python train.py --crop_scale_min=1 --loss="sigmoid" --encoder_experts_per_token=2 --weight_decay=0.2
Rows from block 3 of the text encoder, named by matrix and row number. Rows with one number belong to one neuron. Each number is 128 + 24 x the weight over its row's rms, rounded and kept within 0 to 255. All counts start at 0. Numbers have three digits each. After the name is the row's rms in percent of the matrix's.
# fc1: MLP up (text_encoder.blocks.3.mlp.fc1.weight, 384x192), inputs 0-191
# fc2: MLP down (text_encoder.blocks.3.mlp.fc2.weight, 192x384, transposed), outputs 0-191
fc1.348 157:116127148121103092118149123095156173109117140125125136151118139119139146094090111151126138144135135120122128141117137145130148113137120102174113123132114127139125097125149116105135191095106152125145162149119128096126115119123075126109082110145132162137089135180116128148125132167144160102114118146126128164123101152119100136146139120156122155102117120109159115117125110135145174066091105118162142132102177121114096167111136121102098122123102065142078130107127101144121111065139096130179111100126059118127136109119148117116117123127086157218129133151128098109137109081119132135
fc2.348 154:118140116155132129142162130176095124097096120119118071138127164155109079136142130131113097162156074108132108171157123151122134136152087115123166100113125166134139133125141121159107126150109123151097136165136166156147121139160137162164121172110147132089132104106151102164141121160140087111135160130189096139141131117079126130109165141144146141129149089061114137143159157126138100086110135130135111114111132153113140131163129162155134098165144145102144129139159076129147132115143113132154119150161171099135153153085097166135094093105150159116127139123110128119092099134126132138
fc1.349 046:156100149151137135135178101069146119125170141117164142144117103133105122130091136136101130103132120142097101161086110180123136159145094083148067126135143151096097093157141122121129148124084149104111148139139129154136116155124132091146110145126097111132140146152146116119113101190140135142155108151136131150060116151107075150103123132137096115079120087124143115122092106151148140081121125119142148124126132118118131154130147117083143131124122115137080111108114160079142157081176120152140154124115115118096109109149101142140129143101129168148089137168136114117131093094120130158
fc2.349 028:175131142129163139146124105105162123144153149154111148106157133076089162118125135102117124128108109139124116100131173091120112108120159154117112127123107135103151120112126148137145146119127153131124112092167139118128129105087155141140162090145138132106106141198101100130160142102136131127128126144087160125164153147142163146127114143106138096101125175178137124169083125159119102158141157149173075071181149084148126121097102100108097145118147100108163142158117160119188132147130128158142129127147154137128116090123124147153118152146117143120157138156150147149138148122181105145
fc1.350 108:082122111128149084155128121119202125133103142139143134141109151090137160112139105130129095132124147132161140140113146113120129124114104129137117117158147124080132186131109112110134161107157117098148199145119153119111110134112093149129135153145139115155078137136132134107092137146096148106170132131139155200132136109132130099145135085157128141120158103144129123098134134146145132138150118119199130155110148152157088152127160136133072126116101084120135154112179130109121127134121137129122146114104130142101166129160174128126147138149125126179100105178113118148179165132101122175
fc2.350 103:124112128149179138131124124090158124125098117170141114174126143111119157115132127114134098144160147136131133124138164135160125098109103124109098126118124073073127149093128116064116127147126130097130159125144128114130050119117096082138109150197126137141116117123138117113127163112146132123118158129137149140152149149087154119147146148134174093206148143124176116113132127152115136135120134132155136115121136108147134140136143041147038103158153116102126128131169113122166118131131127133141122120135102154130114096136141105148116144156134099161120115145133111182123127130132129120
fc1.351 090:134132129113150152149149150103137136161161133139132148148138032158127133156132138168103159111108129103136167104056100158100096143157156138130095121146117156123124107166141136108186158105139133119123103119099102139125110156138111121082121129147152127132081118177098149100091125114136129136103077124110114114119108146137107099106100102107123136092101138141141145116100141102151169164141110126100140121162134134130121147093152137109115141102092070143130112120104159118115101132149151109113145121071120144088142133155109133116205133148080129139128106140136126128156144125129143109
fc2.351 088:118095121173117132106127152097127116110136129158124106155110101142071133141140144118119139122085119160106112141133112168140098129129130125081116098124102099110108144118143162106138120141094074113114081100135126125164082094125127129135132164161110164101155100138123086133151145092174138132130144131133092105137117137100136153127134155083127068167145154146139148133152141159114127143077139126102120126155092077121170143149108108126085105155104130133113156083135126133151115139132088124163076125140130113153095100117094126102128084192135109107151158120158109138135147156131128088
fc1.352 122:142115112104146106161138142106119169119132151104131138140137115173115145172145112187118124104106102124138130144086159120135119178139075139141088114154077180079111114102116121103160180141159115139132145128117114149119119170124121113082130133131117116178136149129115130130045132138115153100093096160168099163134114120098084107084150135128130139083130117125145126101114114106120156129123136149143134096126114125120124111163158116117098101122130097073121096129123128140127124118142149114131155149093137162124143090139136136132150146143048120145117085119113112118119117134144162106
fc2.352 141:169119140131138158163106169130115169132085139138097108149146110146120116136136156138130111112121090174107111139142129134161111149100099129139084134100099070078127129105122129057123125116146116124106131126127133128137080120118130113124165149150109149127153115126125110133108127133164131122121139150144080109148100121100134141086153131134142058139113128118209128115113106142109156145107141122110106130135097118135146113129118068143043114145148135111142123133140131133172152129126141131154106081134084131132111070115116090116132111153122124135143147110120144138092058140148104113
fc1.353 058:159130139159151124126143151151145105099090091142116106135112188130121130136163125142162132130103133130117117150164099134141151093120133145116152076137115100090098146102124134127125133141143104142124118125146140082129134086127149157146151156105118132141138083118162113125124135140098094117126129147116130093154169171138164135153175153124181106121152114130125132153148145129147155174139182114131134120135086096178123123134115165166134075168117152126173117165114117102164120159118119146107092123135142135144118127099136071095071084151134104110151121107118134129160077169163133124
fc2.353 088:100148124105125168108098123102151149128127164132081157117150107114152122117079167130129138113131162161126122104141114121108144144102127111130069172140129097084148100125134124071134130099126160121144128115107121126131040119125086100115113109200172107126115145155149140105137112126117160143104113138128146148116123126094108121142135119121118109196130124148177130114115129115123151135147102115120138150115125151102112131122151019108049132102129114134074123109113154135114114103117149108118142102118110162108125126128144114139134162120120141145134127142134142139145116123133138155
fc1.354 073:153072147144144142167122078110116153144154131057143167137127120127133120148117082120074110149138087171109141200088149129143090133159126122133110142137136150111122159156127105106130132108107146094149110121129139181143091126129122131121079147146138118119139159153119135136133064153096114131128143119148092144073127100106099097104109135159077140109137133085158110126117105134125115111104128143153132121139148089131111156138118102125112094124145104112087091118110101158102141126128133125159129108105108139115167116126133157163127203120118123143125146136102088096110121110118112129
fc2.354 063:135137145136183147137111114110177089145129140148117117148116132111151140099106126121139117132149181107155120098130114124123134089111150135108119175134103074087094143106087120115085118112110123156166139098189138090125132103107116107174142139155120111128141143116145129108135152089071134115100160109130148126113163156138147148156152123094136109218182165152172120147124087143102111138123135105137128109135136130155103125151112081106115121189153125115175112143111134104148114131110137159094151131155138129122127156126145151113090136137139100130155120164117108127146103144151130141
fc1.355 150:102125108074133083100128136049177137128123153112156137165156104122160138124141090135138125134177147100117133153140127117144171155142107144152105129137125119099142128133124080113147112127146112121130160102163123110137110132121056103141089148185105120161139140154141150145082128119116179110136115117145118177120088125118108120155130120109093096133132115110140095105123116140122142142098109115131169121117119107126101135123112125129079085126099130127076158111127129122152146119127103107152087114093117191141107100179140109165155156138122121164121122146129124124142153135072107121
fc2.355 162:126092151171136136127145111116136104090129119152165090134069197128106143131130110110096112155128138135137130152113146168107135103118122097106148087129125125139105145111139129119116146180067114105147119150129108129131150107093129157164096146131120171132111125135115067114167153128164094122166162122115140142131133173114135139126137154125133146108148143122148160153172106145126101099100138149140101118130152115149145170154146154116125142192150098128122114094142126121167139130159096165157129138144121084154147075112114094119084112136140145147139139137167077106119145089137167119
fc1.356 056:160129156114158093141138122056141139146145118120132138154157095129125108155137145138112125136112120112095166146091117163123162158151122108171101125112141143121125136160150096120186131099055150117116127119107121139151092102154118130114136111136102160097118141166103124135100098118175134135073134091157125126100085141098086117117096124139095106133116131109163122140096094124131152098072125101138119151128154114157140164102094099107103120174124108128117148117135122143159129145157136136178115089129117132115130089171114097127119156108126149143096151136096103107093127078110097125
fc2.356 044:139114101148130123130135138100193149142144155142133135119121091113104134148135173115120116118122141145134153110121123137153153126132136114108069157106128136074127117116105122098129126120120119129129150109123118127141087122121083107120119151171108109158128124108113127121115133109140153126164130124094173128102128131111131157129119127113111067139112164145141135132100125172112164128103134125164137082164118115154161151116112085150041131118131077106101186134153126095165164109151141127144100107080108144121115093180131118152187148169138093150129116147176101164111110139109138096
fc1.357 127:138125161105160142147132094138102123163136137101132126152112109155170122122108096140114116200131101184137122183132141154137067147122158120121148122075110151128114124146149134142119132087120179081112099128150170131118108112098109123157108134163138156071132153141127127166118091145105103149122131127153091150104056118122111118070127095103117149166131107099138086154121077103136097118120113121118126121135130139136087118150152117116134112141127148140119081129093119111166135122135113133149131090136102141121143113122110119126138140078097157125133125121102118074136150093150154131
fc2.357 127:114100146168163145150143091113084110138151103127161142140072121136123119150122117089055122161108126125101150167126118154130078134122169105104178103111111160129098147139158120138124109152077126106138066117145144135132091087138130158152097164136150148081160127155112120101155112129134084163159136109116099109124114133133124121104095151092125149148154140114113147177153190119105098115119133137086129144155097134151154162135125145117154150153139147139134110101108117110147128157144102138146112131138119104139141113095102106105093119127131137085164168132133099110137144126170124134
fc1.358 147:152133160119117162203102132103113153138161138110143221128140082151120113161133142119088144130120126166092162135089094134110096154156134119125128147123140176130164133165146118123192116118125145127134105110091126137125121144168120110098129106129157169122120143194099148113129073127135142146136099112112096116120085112132107086107088092127108143110086128138146123141095146123123146143160117132116124144152137128114128135111148117133120152097145112166114117124106136119138176130160148115118125102098118148087115095153120179122176123122092133124122173116144132118111085128138118114
fc2.358 154:136122107131149098146130123083123095105151139140138125138127140139093145171162145082105141140115121132095142125128114140110151143105134098072115114144160113087135128145142130105174095158067060119126103141122095152172085123143117153138107162120115141134142118143116095098143140108155105146159128108125126143139144151106123105155117136120127107110144124123157163168158157129137109095108135125145120145134129113164173166118124158139096154186111122093149200103146153134170151170171138120104077107138139072115136103127119107134146107136142107147147145103186109144134108142120124110
fc1.359 044:161103109110159147116125113112145148163133138103110176150152122118097139153101108145094116128132121115107140140143132139115068137119109092191080108105120105117125156159151094114122120101110151140115128115108114137131074127149088111131120135174106123133154129150103102125084124139141138139090115124113138140087128115126120111122130150111081092094106126091137112185112095114132141102076097147162142103090151111125127155091149145087125131138122122093111143090113125116128164079185109124145129089083112139129144108141121110128162128096140164141119135160101077097091111090090145115
fc2.359 033:189144125126119126101120144100126154147152128179134111100127142118108104152110131132100124107116125156116130157104096158109134116127135098121092147108097076108133155130131118108106135136115099117141114117167118155161119103103105120154179130145110162126113092147107083105161133123122165075167150104114131130103126099105128158100134162117117071128095114149181129164105114199115158143105137114117136109156118146147165137156094137121077108157104129140135121141175126086145131163120122165159137125109149112109064095084132102125143131134126102109135094138157102161111109144145098133
fc1.360 104:121141171146131153137095115126153150162166168119129187140146070119163138085089103143131123125128154164129145119116126139135107122099158130158125165088109103117118110127110128140111136090150164120154114086153128093112115104110123069122118083148162122104136159154119164138135110103115139124092118129110138112083100113128110126127113127080086134134121156148144102092109111139113137163128120101117170116157135149096119128133121118084081123102117149149108090116081128102111076100108105132130143115108128163153123140165132123137115156124101120140150123164070085118129127113127127201
fc2.360 090:142125127127146136142131140105149104130122137141124120160126116136123149135135129131163096105131136115143126128154109126164135135116130145121112151111098086081103140098110176117111097094135127116117114088183148082136081092114144101136158143184129118124173122096147146131123158068141129118088141125120126098130115156107148170136156142105111088199169181126116126126103133160124119160106149114133136104174092123159137090142098118156091104160130134094162107121124112125164108152091132128127143123140131151112073144132117093117109129165151068091189123125107123158112111142144107135
fc1.361 109:109119132102133137135167146121170131155122118099152126104122123125213088112110096167125145130180166113132129136128132127140145121173132154207132151119122127121114163135123113134102131066143181092153158096115130097131119119084110130122113136173128126115142147150152197191131130133085109138118107128124123121112092140130118105126135065127107147165149121092139089114105060109140139134124120108119145098127137132092065112136122129103113096123112144162120094145107142116125161104128109136146137111110135149141116134128145137116131139114140175149109102129107130099114152124118115161
fc2.361 085:111138131130122151112115130157132101125071132138101100119132152135127110119121145114146129145162132178119091129226106150154141112155126111127176116116126141163137125132121119137074091119129123132112130139157125118154103119167160114160123143126157119071157108105183151136171138132114110128101160121137118095134141103115139143134157154122142138198131133108070148133132185138143115147131138152121103133111119127125123112156093105149163133136137206125122130138127113140112126150086103138123130151171126093131126184083129151115108101105162156084122130107146131130107087141140118099
fc1.362 057:164114126116146119151136119089128124124155119108142165145134153131126122094117113147065109140115093140112144138083123131096104138133113123131098143121119132105111128164158128081147164127080132101130130117081134165120114145142126129120095123161138119136126132156116116129108072171141131106088126137136092169084112174138074100119125123114095134117153144105153138182091107108155139094108112126133110105120129098131107179114132120079111110157123081120096103120126131130109128094132137113112108122087133172097162064143134120119151157097141122163134149178126064096136119111119179129
fc2.362 047:142140137171157124138154122126103113148149123128107152113129123119106151160135159087098104102093095154151148126103122138121115126108131100077116122107088118094122127106150146133159118136099097120135096091159146161143116079125164098158168126150138166124151120146102128106144128094154163116123134118102127111120131175096126158121118176115089095145112174152144156135129152167076129143093161134094109096159086125148156101137112141136095134149100091098182134152130129120163145144123119129101119133104151110116114091156093102140133128178128072112175142141132107144120092108172131109
fc1.363 051:162100137128160136134103084116138118122163117111098171147117103119109138166144119134094120135133129126112163119112133147148129152139132127149096160099111128101125100156106118103134127119091140167147141104142102128152106114097100103114115132120092154135126156153161136130099104127107144112098117109099097176106115144101086132112139124121073115158138144097198115174082099128128100108093070137143132137124119136176144126160128119097109122182127105097167144127142109096161131105157132176091096100108122159073129079135149120120169163108136143135111141120117114118077105104108156129
fc2.363 056:185156126124182120170116124139106117140139129127140138123111122112147120140144093134106099116138094132113135128120118142117109144143144125139130160114097099071129143142148110123102140109133098131139122101157127143135139102125130164161141150120103167142120142140146117140094113115079089108141133099142128158109105131158124135101114133136105076118138124117172121187094111114112115148102116127139120120131153147182130090144106146084121122209132106131220110166123132104178181156162132148112103102129164134070131088099135139156118159114115152143124146144102128115106092103122146108
fc1.364 050:092119180068139107150117070135132128152132164114114137169154123119137126150109117163135101182169112118130175172097120153147084142107140103141131165121125128138111107109140094101146139134124159121130149138125128128127097122108108110125087131142149123124100145142125171138089097152118111132135105117141130111090084139092109106093136148150106143101167113117140113144126094125107108124137083125159170099135136131102107145146146077110114106136126137140115090078149088136168078117137126134136129070114102147130135113105147128163115167081126140171139140150100103098112093089142123163
fc2.364 033:164118150104135133121142095134113135094117167108112153121174143132154110114110185134156082100164072135121120117127154107140154111146116167104145133127107085125100082088082140102129131085153114172154132164109131116082122113133102124108113106162129120130154162131150105102110112161134136124127144162153111145128107118078120115106147097120091150160122129095161068141124119123162105085146126098160157125106106167127168135125131076139106139125200128136157116114106122126117153126120153135129121136133126119138154124176163132150114156075137134123158086095134167121134120107123140123
fc1.365 143:141123134113139135098151139116190111105113134128122131107140139107176122107064124191124129095154145112157134109109104133122185106143120122196123174147122120108130118128104117106108162127113155140157175129163120098150136141106131144132126114142084143134074169138135136153138136097114158069121125122136150177109114184162119128145141125117113094163131149125151126138104110154132120131103111137152133128111194137111080124128111106081125095134126091166124136135139120124094099089122111155130117127116135142093123137118165138121110170138131135173123111179130093096145106112090155120
fc2.365 167:211123164164127138153127159133135161125098147170104106100112130131093139151140134146134140077096102140132104127114153158148110127117100153135096111125093130095122140074141152083131166114127102148126143122112124130154148118112153133106163121085094170168111112124107113148115127109149143089122132169122111127146114156133143151102158153125134091073106164135128160126106094180117157142083145139131077112128117100130157124132130121122081117136153108115168141173152137132148136120121143156136121122128146142121105059098106104099119103177099119139140141130124098115097080123152136127
fc1.366 043:148075153100178147155191143123108136147115132104132174104167111130115134105113091130110121160150115143115179127076142132137155120108136100140070128103119160140140128160145097120144145112124160118073144107105113148162130112130143122144135097159131091097106162113159138130122108109102114123100138106128140129125130125088105126123150151108126165161091102131140136111118110136124125114144109143131151166149169110125105178125133115133079129115176063165097098094124117163124089120150148142119129137108121139110099123094135110154126143112079159160139123130116070077122166126119121108
fc2.366 029:139100147126151171135145152133108102119132131144125109110134093128109122136090180157117131123102149102136134147144108142140172094136112113111107132115104101109165137126121155125159126130118114121136129144152145157172082161122134109118113147157119127133150107111116086138108114113134143114175172158129120119154109132079142133143156146105134117171121134130127181135110097113112149102088132152179094101093116125152133088132116048160046139115143120109067161134174109124184131118123117138155108120127128155126096141173117152131083147128115072138131104115096110123112114119129111099
fc1.367 056:158124159128140139146133107090153137142155122115141132158142111169146108170127145160081136150157141098088162109100080152132145119140167147110119149106106134101110134194171135101138118076105125113102151098109143142126101153122132090109115112161142122087115127166119166146114081126120127132118097117119115114089109167125090117100117104119068129163123111123140136146107101109144113099111117099143142133145148140147143135136122124101114118162154102107145097117135115085141120118185150136125111124108133132088141059118141092114150171087108157162144127140145090069119120115126143167
fc2.367 033:115096077108174096149112148062156125128129125098121137153125102113168140119150106143133096127128113126101135131121135120150143143144112128157082131103147101083129170156100091103125114135183095119131167148124115102139083118146105130123112144116108151173114145128156113138092121152128174086112123104167118159134115143133108131124144125122126071127119135094170077095102105136139115146105125106146104125108140124187094160162069118116090107165153132146158166113141133143156142140096134105158118127125124151123113114097153119114130134147117131184109112124131107129113122116077073122
fc1.368 108:093128089103163085136096088111163102156098129124126145131148133089147122122152136117132082144220144099130124099146113108128150101122138116132101151127163118093140126141109071111146100112123126112151180141140123127124102120137109118138119124138120091164120119135137143106119155141092152131126125084143159192111145111108128129161112130163129133136119089122137103107124150143144119124135103111176149166091140120193095130092115130147108116132087141107136161143169128124120142148136149103103125119116131137104160142148180143176116143127142121188108141169119144154149131141070094133
fc2.368 109:134120146145178125166133092090134117129116128150166125148111172098104136146138123064115095139160122155106124144165131138156119099088139098087117123120145137087116146115136106087106079145097130085129147112149133117145091081129117149148114147155116142123148110132152117112153163113155098133144167088104133129142174137116154118146118136118141105151132140108137150146157132164109125117100141140156136154133127108184144147127105115134099128178133138125139168111180112119168131150161115152142110104180110107135127088126126070151118113129198097142127152152148106176110149120128085118
fc1.369 060:177135154095181104211133126092156110154135138120155165102133116150137131149111134134106111121150096131130172129109117119148119153129131064128084146134139140105106127111128134096135143076123134102122139133158155129133122136082119069129105106157081115129139147138116131116121114116129118125091131108126121140115122155118108107106140087121083069126137135110156123177102119118127076113106096110140146143125143122167147112122151128143088127195141141117119103120141098122194141126130120146127101096100088112114141075132148098107148158109124119140144103135140131080085115096107137113
fc2.369 065:170126152149184144165135110133131123158137138139115156109110110116154135135119115153118099127130133147130133106119132158115079115131158114157108149114114099076093159117117119093106155095088129129143100076155140106134110106109128124170157142148090163138100155130138133128136120097101113131096132104120160113107102157131112148093129140117104082145139164149150111195102133144099121159074112155134129114156132158164108130152134122091118114186155106116200075158113124089147131162125108181118155104111142150086116091109143123118129155146108138111141121143104104108123115107154146128
fc1.370 051:137100111081144142117148133131126093126173121101149116159184150127167108124123112161117116156159112114152148137103126163121130126132104113151095140112087147100130106139115142101169106075134111118135159116161174105137105145129121107134139115153094129114097137150121159138106094104105131111068140129153119140085102153101088118110150141111093094147124084092156117121100091117174115110099095159100155113142154136122120150154128107146130107134112125145121111125119090056155129117147103147117131081095128133092128068140161135156083185128127137138112127136131105100128124088134147149
fc2.370 040:164132156120161157117111150132133174135059121102112111124128131103124154145120148140116113105110112146124130106129150118175132143131137146147098149103113118043146101155119132080121115134140135155112126128149133136112068088146152096121149162152144145118124125113173128120136106140135134163107085134135127141123087145059147126106138128126122084146157116125074117107097125132128120174139127111131113110124085152141121114113106071191065103126137123104143118135120138107141137160141157145101104118166114162096106098105132116131143120141119116116124174108106141128159069098157134104
fc1.371 049:166129165105153117129119117107133108121134124115122156123133118110082102137110088133085087119171114109101167114126141114113123135114132118155139138147146144122138117137123114106132129105119152138131129163101119156158123108154134082119099088129119141119133159142118084149098084133102122128093114111143142161077123154147083087108114107094084120110123109108139142179120110116169117056125087135183140133115149115149143144117111081081092120146133106111151111114138142117144122159170118133142084098118107132121177131149141122148136201081133156121113139165129129116118088074125165132
fc2.371 037:186147127129168149139135137111067148115128129137119136137143094176147123158160110106079125127095091120145139141110142136147089183151084109171106170113092109121084145108139085102129106110138106122109095125162142145143087108113154112128134140147109140130139132109118120148107111150120089135152125145170085129159104121108112147099157104140132089131141123124134096161127088085110110104107138087153125152143058118142161113137117095136117110162132124107165097116129148097182145168157154126123114124130155126108116108118115091155138112134122115086124097102111134137087136122132118173
fc1.372 070:110105146102141105150149071125128181148173136103142178138132113123158124114105115119108130167143093151094149181123122152106136151157127099149098141116117144115140160153161114098138139151110118102126114121125126144154091139123101096132077118138148122111112123145089145153126088101122161095120113130163123138100098140104107122136112142109101148116096128156154114107117127122135152117133098131095149132155185112102104139137122087092047129127087094114078107111095075105130078114133136142158105106112094134126150123136142138156150144109100167178120115136112108083113130102108142128
fc2.372 054:138144136136170122136124091079123118153129121110137136145100124103135157113111134074110109119129132116102126140164121119167126101101175125092110111099097090076058140097123138117125106158100157107134100115145146088096100067104131120151103145190139124126188143152151097112145157099142122151093109140120113129134114132106143143152131148105150133172163134105137106156118096124088120129139166134137145137147093136145128117139133085140091124143157132141149091118095111123159136125116145107112115130149090116108120086149125134159068117127151101130212137137125107137135143145149110115
fc1.373 061:177131151070158085132107114080142114164173104123180173151127111150115107137152116122108141126165124109104149121115120123123118139140100126158099112117125175101137154143153113080162104132127121130119125141159129144150108122173082101121113124156116145141125165139129102129077099137120136101075141112117088179098107137117075052118131127133111111113115095118173115150099086112128122119106101125131126112102125118130151152145135090112110087142131102128124118128137121109134118129167136145107106118083115161083152093133163115140144177134125113144133133117099096109099083120115136102
fc2.373 049:155122114152212120145127123129167115118124124146115095109132091115092149158131122157096064101129117118148156098117136155134100123112122106125091114099104112059099145098113134118114167143131096125123130128146108154154103109114121125164145150144102112142130141143141119135088133126129136110119154129150142121163136160083127159093148133128132079159158145126141129138093113170114120169109137129147125116110124147164147150168150095145066107180134100094167110147170100103179151134158142150115135119087149125153129081148135106129117150152119122146143115155123077147151114128117140091
fc1.374 098:102110150121119168134117124123096095076153135084132147132140143175123054166090131177115136120135106139127142129134087126101131152149116127153134126154119143151130145197161124105137134138088128152127113142127100132142116187121127121119103118131142114081116136140136149155131081149100113149118109137180110151091112135116099123101142159112127130161120108107128142150095136093151109091140101146109132158125131147120130125172142104113125145120174122106111095114093131148117110113124108145118122145130150151075160112105142190118138129091119187112112096109124127050116109117123171111
fc2.374 103:142102128117138143130203150143119149105087127147116108124144126153117118134127137126111101108130103131143113141165149142159122141118077116118136103101109077129118140096119174077103133136140110122120122132144113134132105138109151064146170134173106124134144101094142114141132136149166131116097142167145105103157129118068144150079173155141152085179118138102157123103133097155120134142119150123132122089126093129101142095160128075157082088118151164100104101120128102117139141123097109128166142132146078130143107117113110112139101102135137129104143114066128130133089122142176112105
fc1.375 127:103113116117132121108145102132174104124164129134125167115136127124158120125090153128108132113156141113133164102096080131089169101136151075125144173105151127148130147146109107099123120134067130140148137121161141124194129133107142106146134081125102133097097156136115154129138123093122149112112125063115158129113132183128136135148094156115122101189115148150133136174106132157122101102126110161182162144155201128144133152135105111124119118161143101144137158110146116118115091139149092147133122133106109115101123144161144163145143154118149126131118132183143097130121091131096137091
fc2.375 119:127142132173132140137140145089129122158098121152136109147116130125119080121148157121137142152156115105076111154133071166148120083105148123117118122113137110118138128135152108163106082099091124087115145091120166122156118090149139155132129160164133139109118112140154151133173137102129070133134164087091131091125141136130161154142112130108133100151142146106119156121132166171136156133089131109101115172148149105144136125127055164131134128149107148150143163136154102117139153143154105144141108095167137111149091135087109125088126108129177163116126196149129140141104142133108094139
fc1.376 121:143107131101115163131160083122110130096201106069127164108139122109154127141109143120066124120136120169123140138110119127076136147169142077121125133119161151141108133145113121134127109146038128140162100135127107140174130139102133131145079094135133133085136182140107123110130103111144115142092100119147138147126118119081118124135109119118090144095138114110142109191127116138107104044131126106141151137160134143101115173108149127136091144123166135135100121107106133115135136132155108110153124124134117124115140121187125126165113138090141132145135113118132082107108103131137122136
fc2.376 123:182103180162139180182142109140088127147138103121142106146111137158104118156148129096101117132117076128132147152119115161123090130105112098076140081108115139137114137131154161163118111121091116132116092144143129151130158124133168138148131154119117149114139135112111111139143125133182075138109155107129102103133107155108130119082136127125127144116129134091107145168139118132131099099089142102115117127150125144132170123158146126149148137170180123115160108095128112120179127129165109154168142103145115107143137088120091081116111103112151141085147155120124118102086158107190140111
fc1.377 059:084091179125137116100145167127137132140120131119165149187151131107126151126138115142138138183161164100119153172157117108080174115147141137127089130171126188104101091155134142079155128121153142098128135122085146129132082140125083091078100120158150139122142116123135149130125098122105117146121127133127085128167121117149142128172103136134173159176085103134141120107131164131148143127164146139131158147138150114127116124131147103157099129115126130128126140080143086134140101148137123138142110136118120163108128110149124060119153125125130104142138093105142126136173094114106140177
fc2.377 083:076101145119132175129124128088145141146132144134136154132158108115146134120084156123127122135130147158121139100144115125142135139086128110121105165114136124109132113139131127070129119106115159077143120121117128120117044137140105091120114096223155128099130137154141121115144116120134157148077118114125140139128119126101117106132135136120129118210128125138168110113120135131136153115145119142115149128139137142095129157117122004140057117101140129143067138099134117136111093095105130127138143130127068153119129130147133113138124141113122124144139135110114142137135136120135153128
fc1.378 114:137128114073096120137137128122099125106134144048109163131196111179166103128119157121118128107168070137109150149150102126146177189119109108158124153132140118156138149133114111127144096120132112167115116132151133143145131164108131106118120153147124132111140137124140126150111108142177140139088089141186079137106077119116099135110128105103087101089115107077143075106121123103114116097118113118122182127119125142088135140090106108133094114109111145116104139102103138124115134141142114128154120117114140135124095113162116121181145138076150112124138116113099125105105116131140114109
fc2.378 120:160135130128147114131133120111093107102151135127107134133128113165099137180129141086089106113109097129119134130166133143149125166096111105088131111098124080098105138124118145077149087145109096134129079135170115157149085125112119108155130148166110126133187142110112105117130143111180120143111125131143114127152116128062127136104141141096122086154143135102155125154138118140100113093098146127121130113157060136133174118134128109167077110161128160095146144130130135112164149144150125132141100138126082107132119088148084102152115114118153094102189135082146105145109114144145119126
fc1.379 139:141128105115132110114120101126113115123163111089145141108124111172151120160098085118098113128123070116099151176121097130140105175199152120125136106092128103119117105146136132147126109080119146104138086135158162151136127132095102139169105164179125124079141151150127125132123068144125102159142102125136095154098085105093102140097121086123076101119145102086151096150113095114126128099125115089116137133150123140133122107096127124145142099155100130121102100122115124112143141124146110122197099081128120125124131067137105093149141145087141136130147119122128114113125153109107113130
fc2.379 124:159119140149123108146124122126065138107156118118147139145100103168108122162134112097072118135097091114117135161116142149138093162119127119102147097120091140126099134124138147127158105164122102143133070127153137165131111119109127141162115179107121163125181148118085093124112114136167114129145115142143058127118088112124112124086099142107100115126137130101121120135156138109099116114087138141079110093182045131113170149134128127127116120135125132111130085087108137112142123143149111126150108144101141108145121078141065106135144113137117129086162147109113102116131130143154142148
fc1.380 048:128112181074174112156125092073137121144176108163157151145127114125113123141130108170096116174122121103119161124106162160115143112182139118136109143105103182083126125169171132117160139114143130091136128126139139158126093141146108121135111134167107152120098171138125135152125108102124104126099114110104127142096144171140091089142093132110144096104097134139155113141106091116122073134094098146112140157129152101139085169148146117091117101166124094114115103104125093108120113103156130145127112123086123140111143118126128129146145161088144175168113117146108115118126115091122134115
fc2.380 037:112124131136177183147098139101147158112136150148135150132127079140124124136114162118103116131104144165106127141128107147145123172130137127150083177120138086070151143138123087082123101097127133090120137124130148140148044113128095097149137124194117129119130123150136132140118097091132135165150123117144127115125130117121130167118124146120125092208103127150173168099128125160131199134148134130124170123143141124110138147132114067122067118120118118132111111114118089140111135125130146147142119109135114169126109110155134150133137153190104126125142111134123142128123094116125142097
fc1.381 129:150133137104109147118114146110124155131143134123135132138156092135149138163135118185131145116128132104152169112096126134157143146131090146172089105148097120133135097121133142120141151107157145120148130101132105097128130179125113103063133104160090123148140176141127129129070123118166172106118099151125091128119077136120114094093126117123058111111080126132142133102047120142126189149161119120117133129144131167092130121119127125124167118094132132151110102137083127114107168080114138135136147139086115190125133075152116096114147140137092127132122113123106125130120139125133130105
fc2.381 119:149095144128112100161149168056131107131132115127130125130136113163118095159158157123121138137131106120105139127124082154135142131109115111126108124091115121121124143133127165154137080100112080139124113084143137123190127111121137110136156141168096147129159125123119157127125121079149115118110132110129091085116100168135106187103128142091102085136142170119139143149114130156106131136063136100101125139161104112144160147141083142133113122175103138108154160113136149129167126149148103127144115086122125117127060102124062091114151117140130112089152144128122087123088131136115112147
fc1.382 060:105076143097095116118136139109180131088130113112167135184169106105157110109135113141117121130150117090098142168098136127113142110157126118170096148116125181148118159169130116083135153152116173114130140100115152120116111123137097082077085104170113124131093138157140130142120104122145143077098137129114121147126119163111114092114126143098150103177071105144152131120095121133127104123124111161156143117130173066119118146129115090120105087101161130123111103107121118119149154120130135164146100132109083152130147101135172115141141114129130115157149089153106131121106131110096130141
fc2.382 062:116130141142164170133113106107136143143113132126141152139121122119150125125102144117124124123133155149125141108146113124135127124105132111097099170115125109098147123137135109073129115116131174084130111101127118117111035120136090075113104109217155131094140110155141138110152131113151140151095130132124124121127123123109137118121148120122157109216131127125186117109103142112125160132139130147120150140135120134103110126109112013151041101120118136136078104113102127118112112112116129119144137101129081174126129111136109135126119129113142125142136129136123144143159131126138128149
fc1.383 043:108115115124163088103119089136106104122130160100110144117141102117135110147114118143096107154182110129106146159143102106121125131148143112111105127126125154112152095169144078085139135108113162164153155093108164144148091098139132114124127121108123135107098139170130128123140097130119154118104118107148144150081134113099101079141084158124080139148137122108159113119125163111112142098107066167175151109159146142137134173092131092089120145149135109155150141095128111141151090101142118150152127119098106106091127124138139108143136194072115148152134125163136131083151116093151146145
fc2.383 029:137125145146148112145147131136115157109141142113113126148161095164122106149152145145083084077099145133092094142147102147122132129132116109121138107095157105119102112111116095137128163152149142143135134158155107126117125101128093107163127176124096158137124111110137151142128126113109120148118122111137121144105111089098123153066129114108084068120167118089143094081092135106098127141129122138120108070123108135102099134123085127141120080132126118110090087123106055124116148083117137102144108130120134131124095088173100120155126180122115184095118118112127116129082140148128153094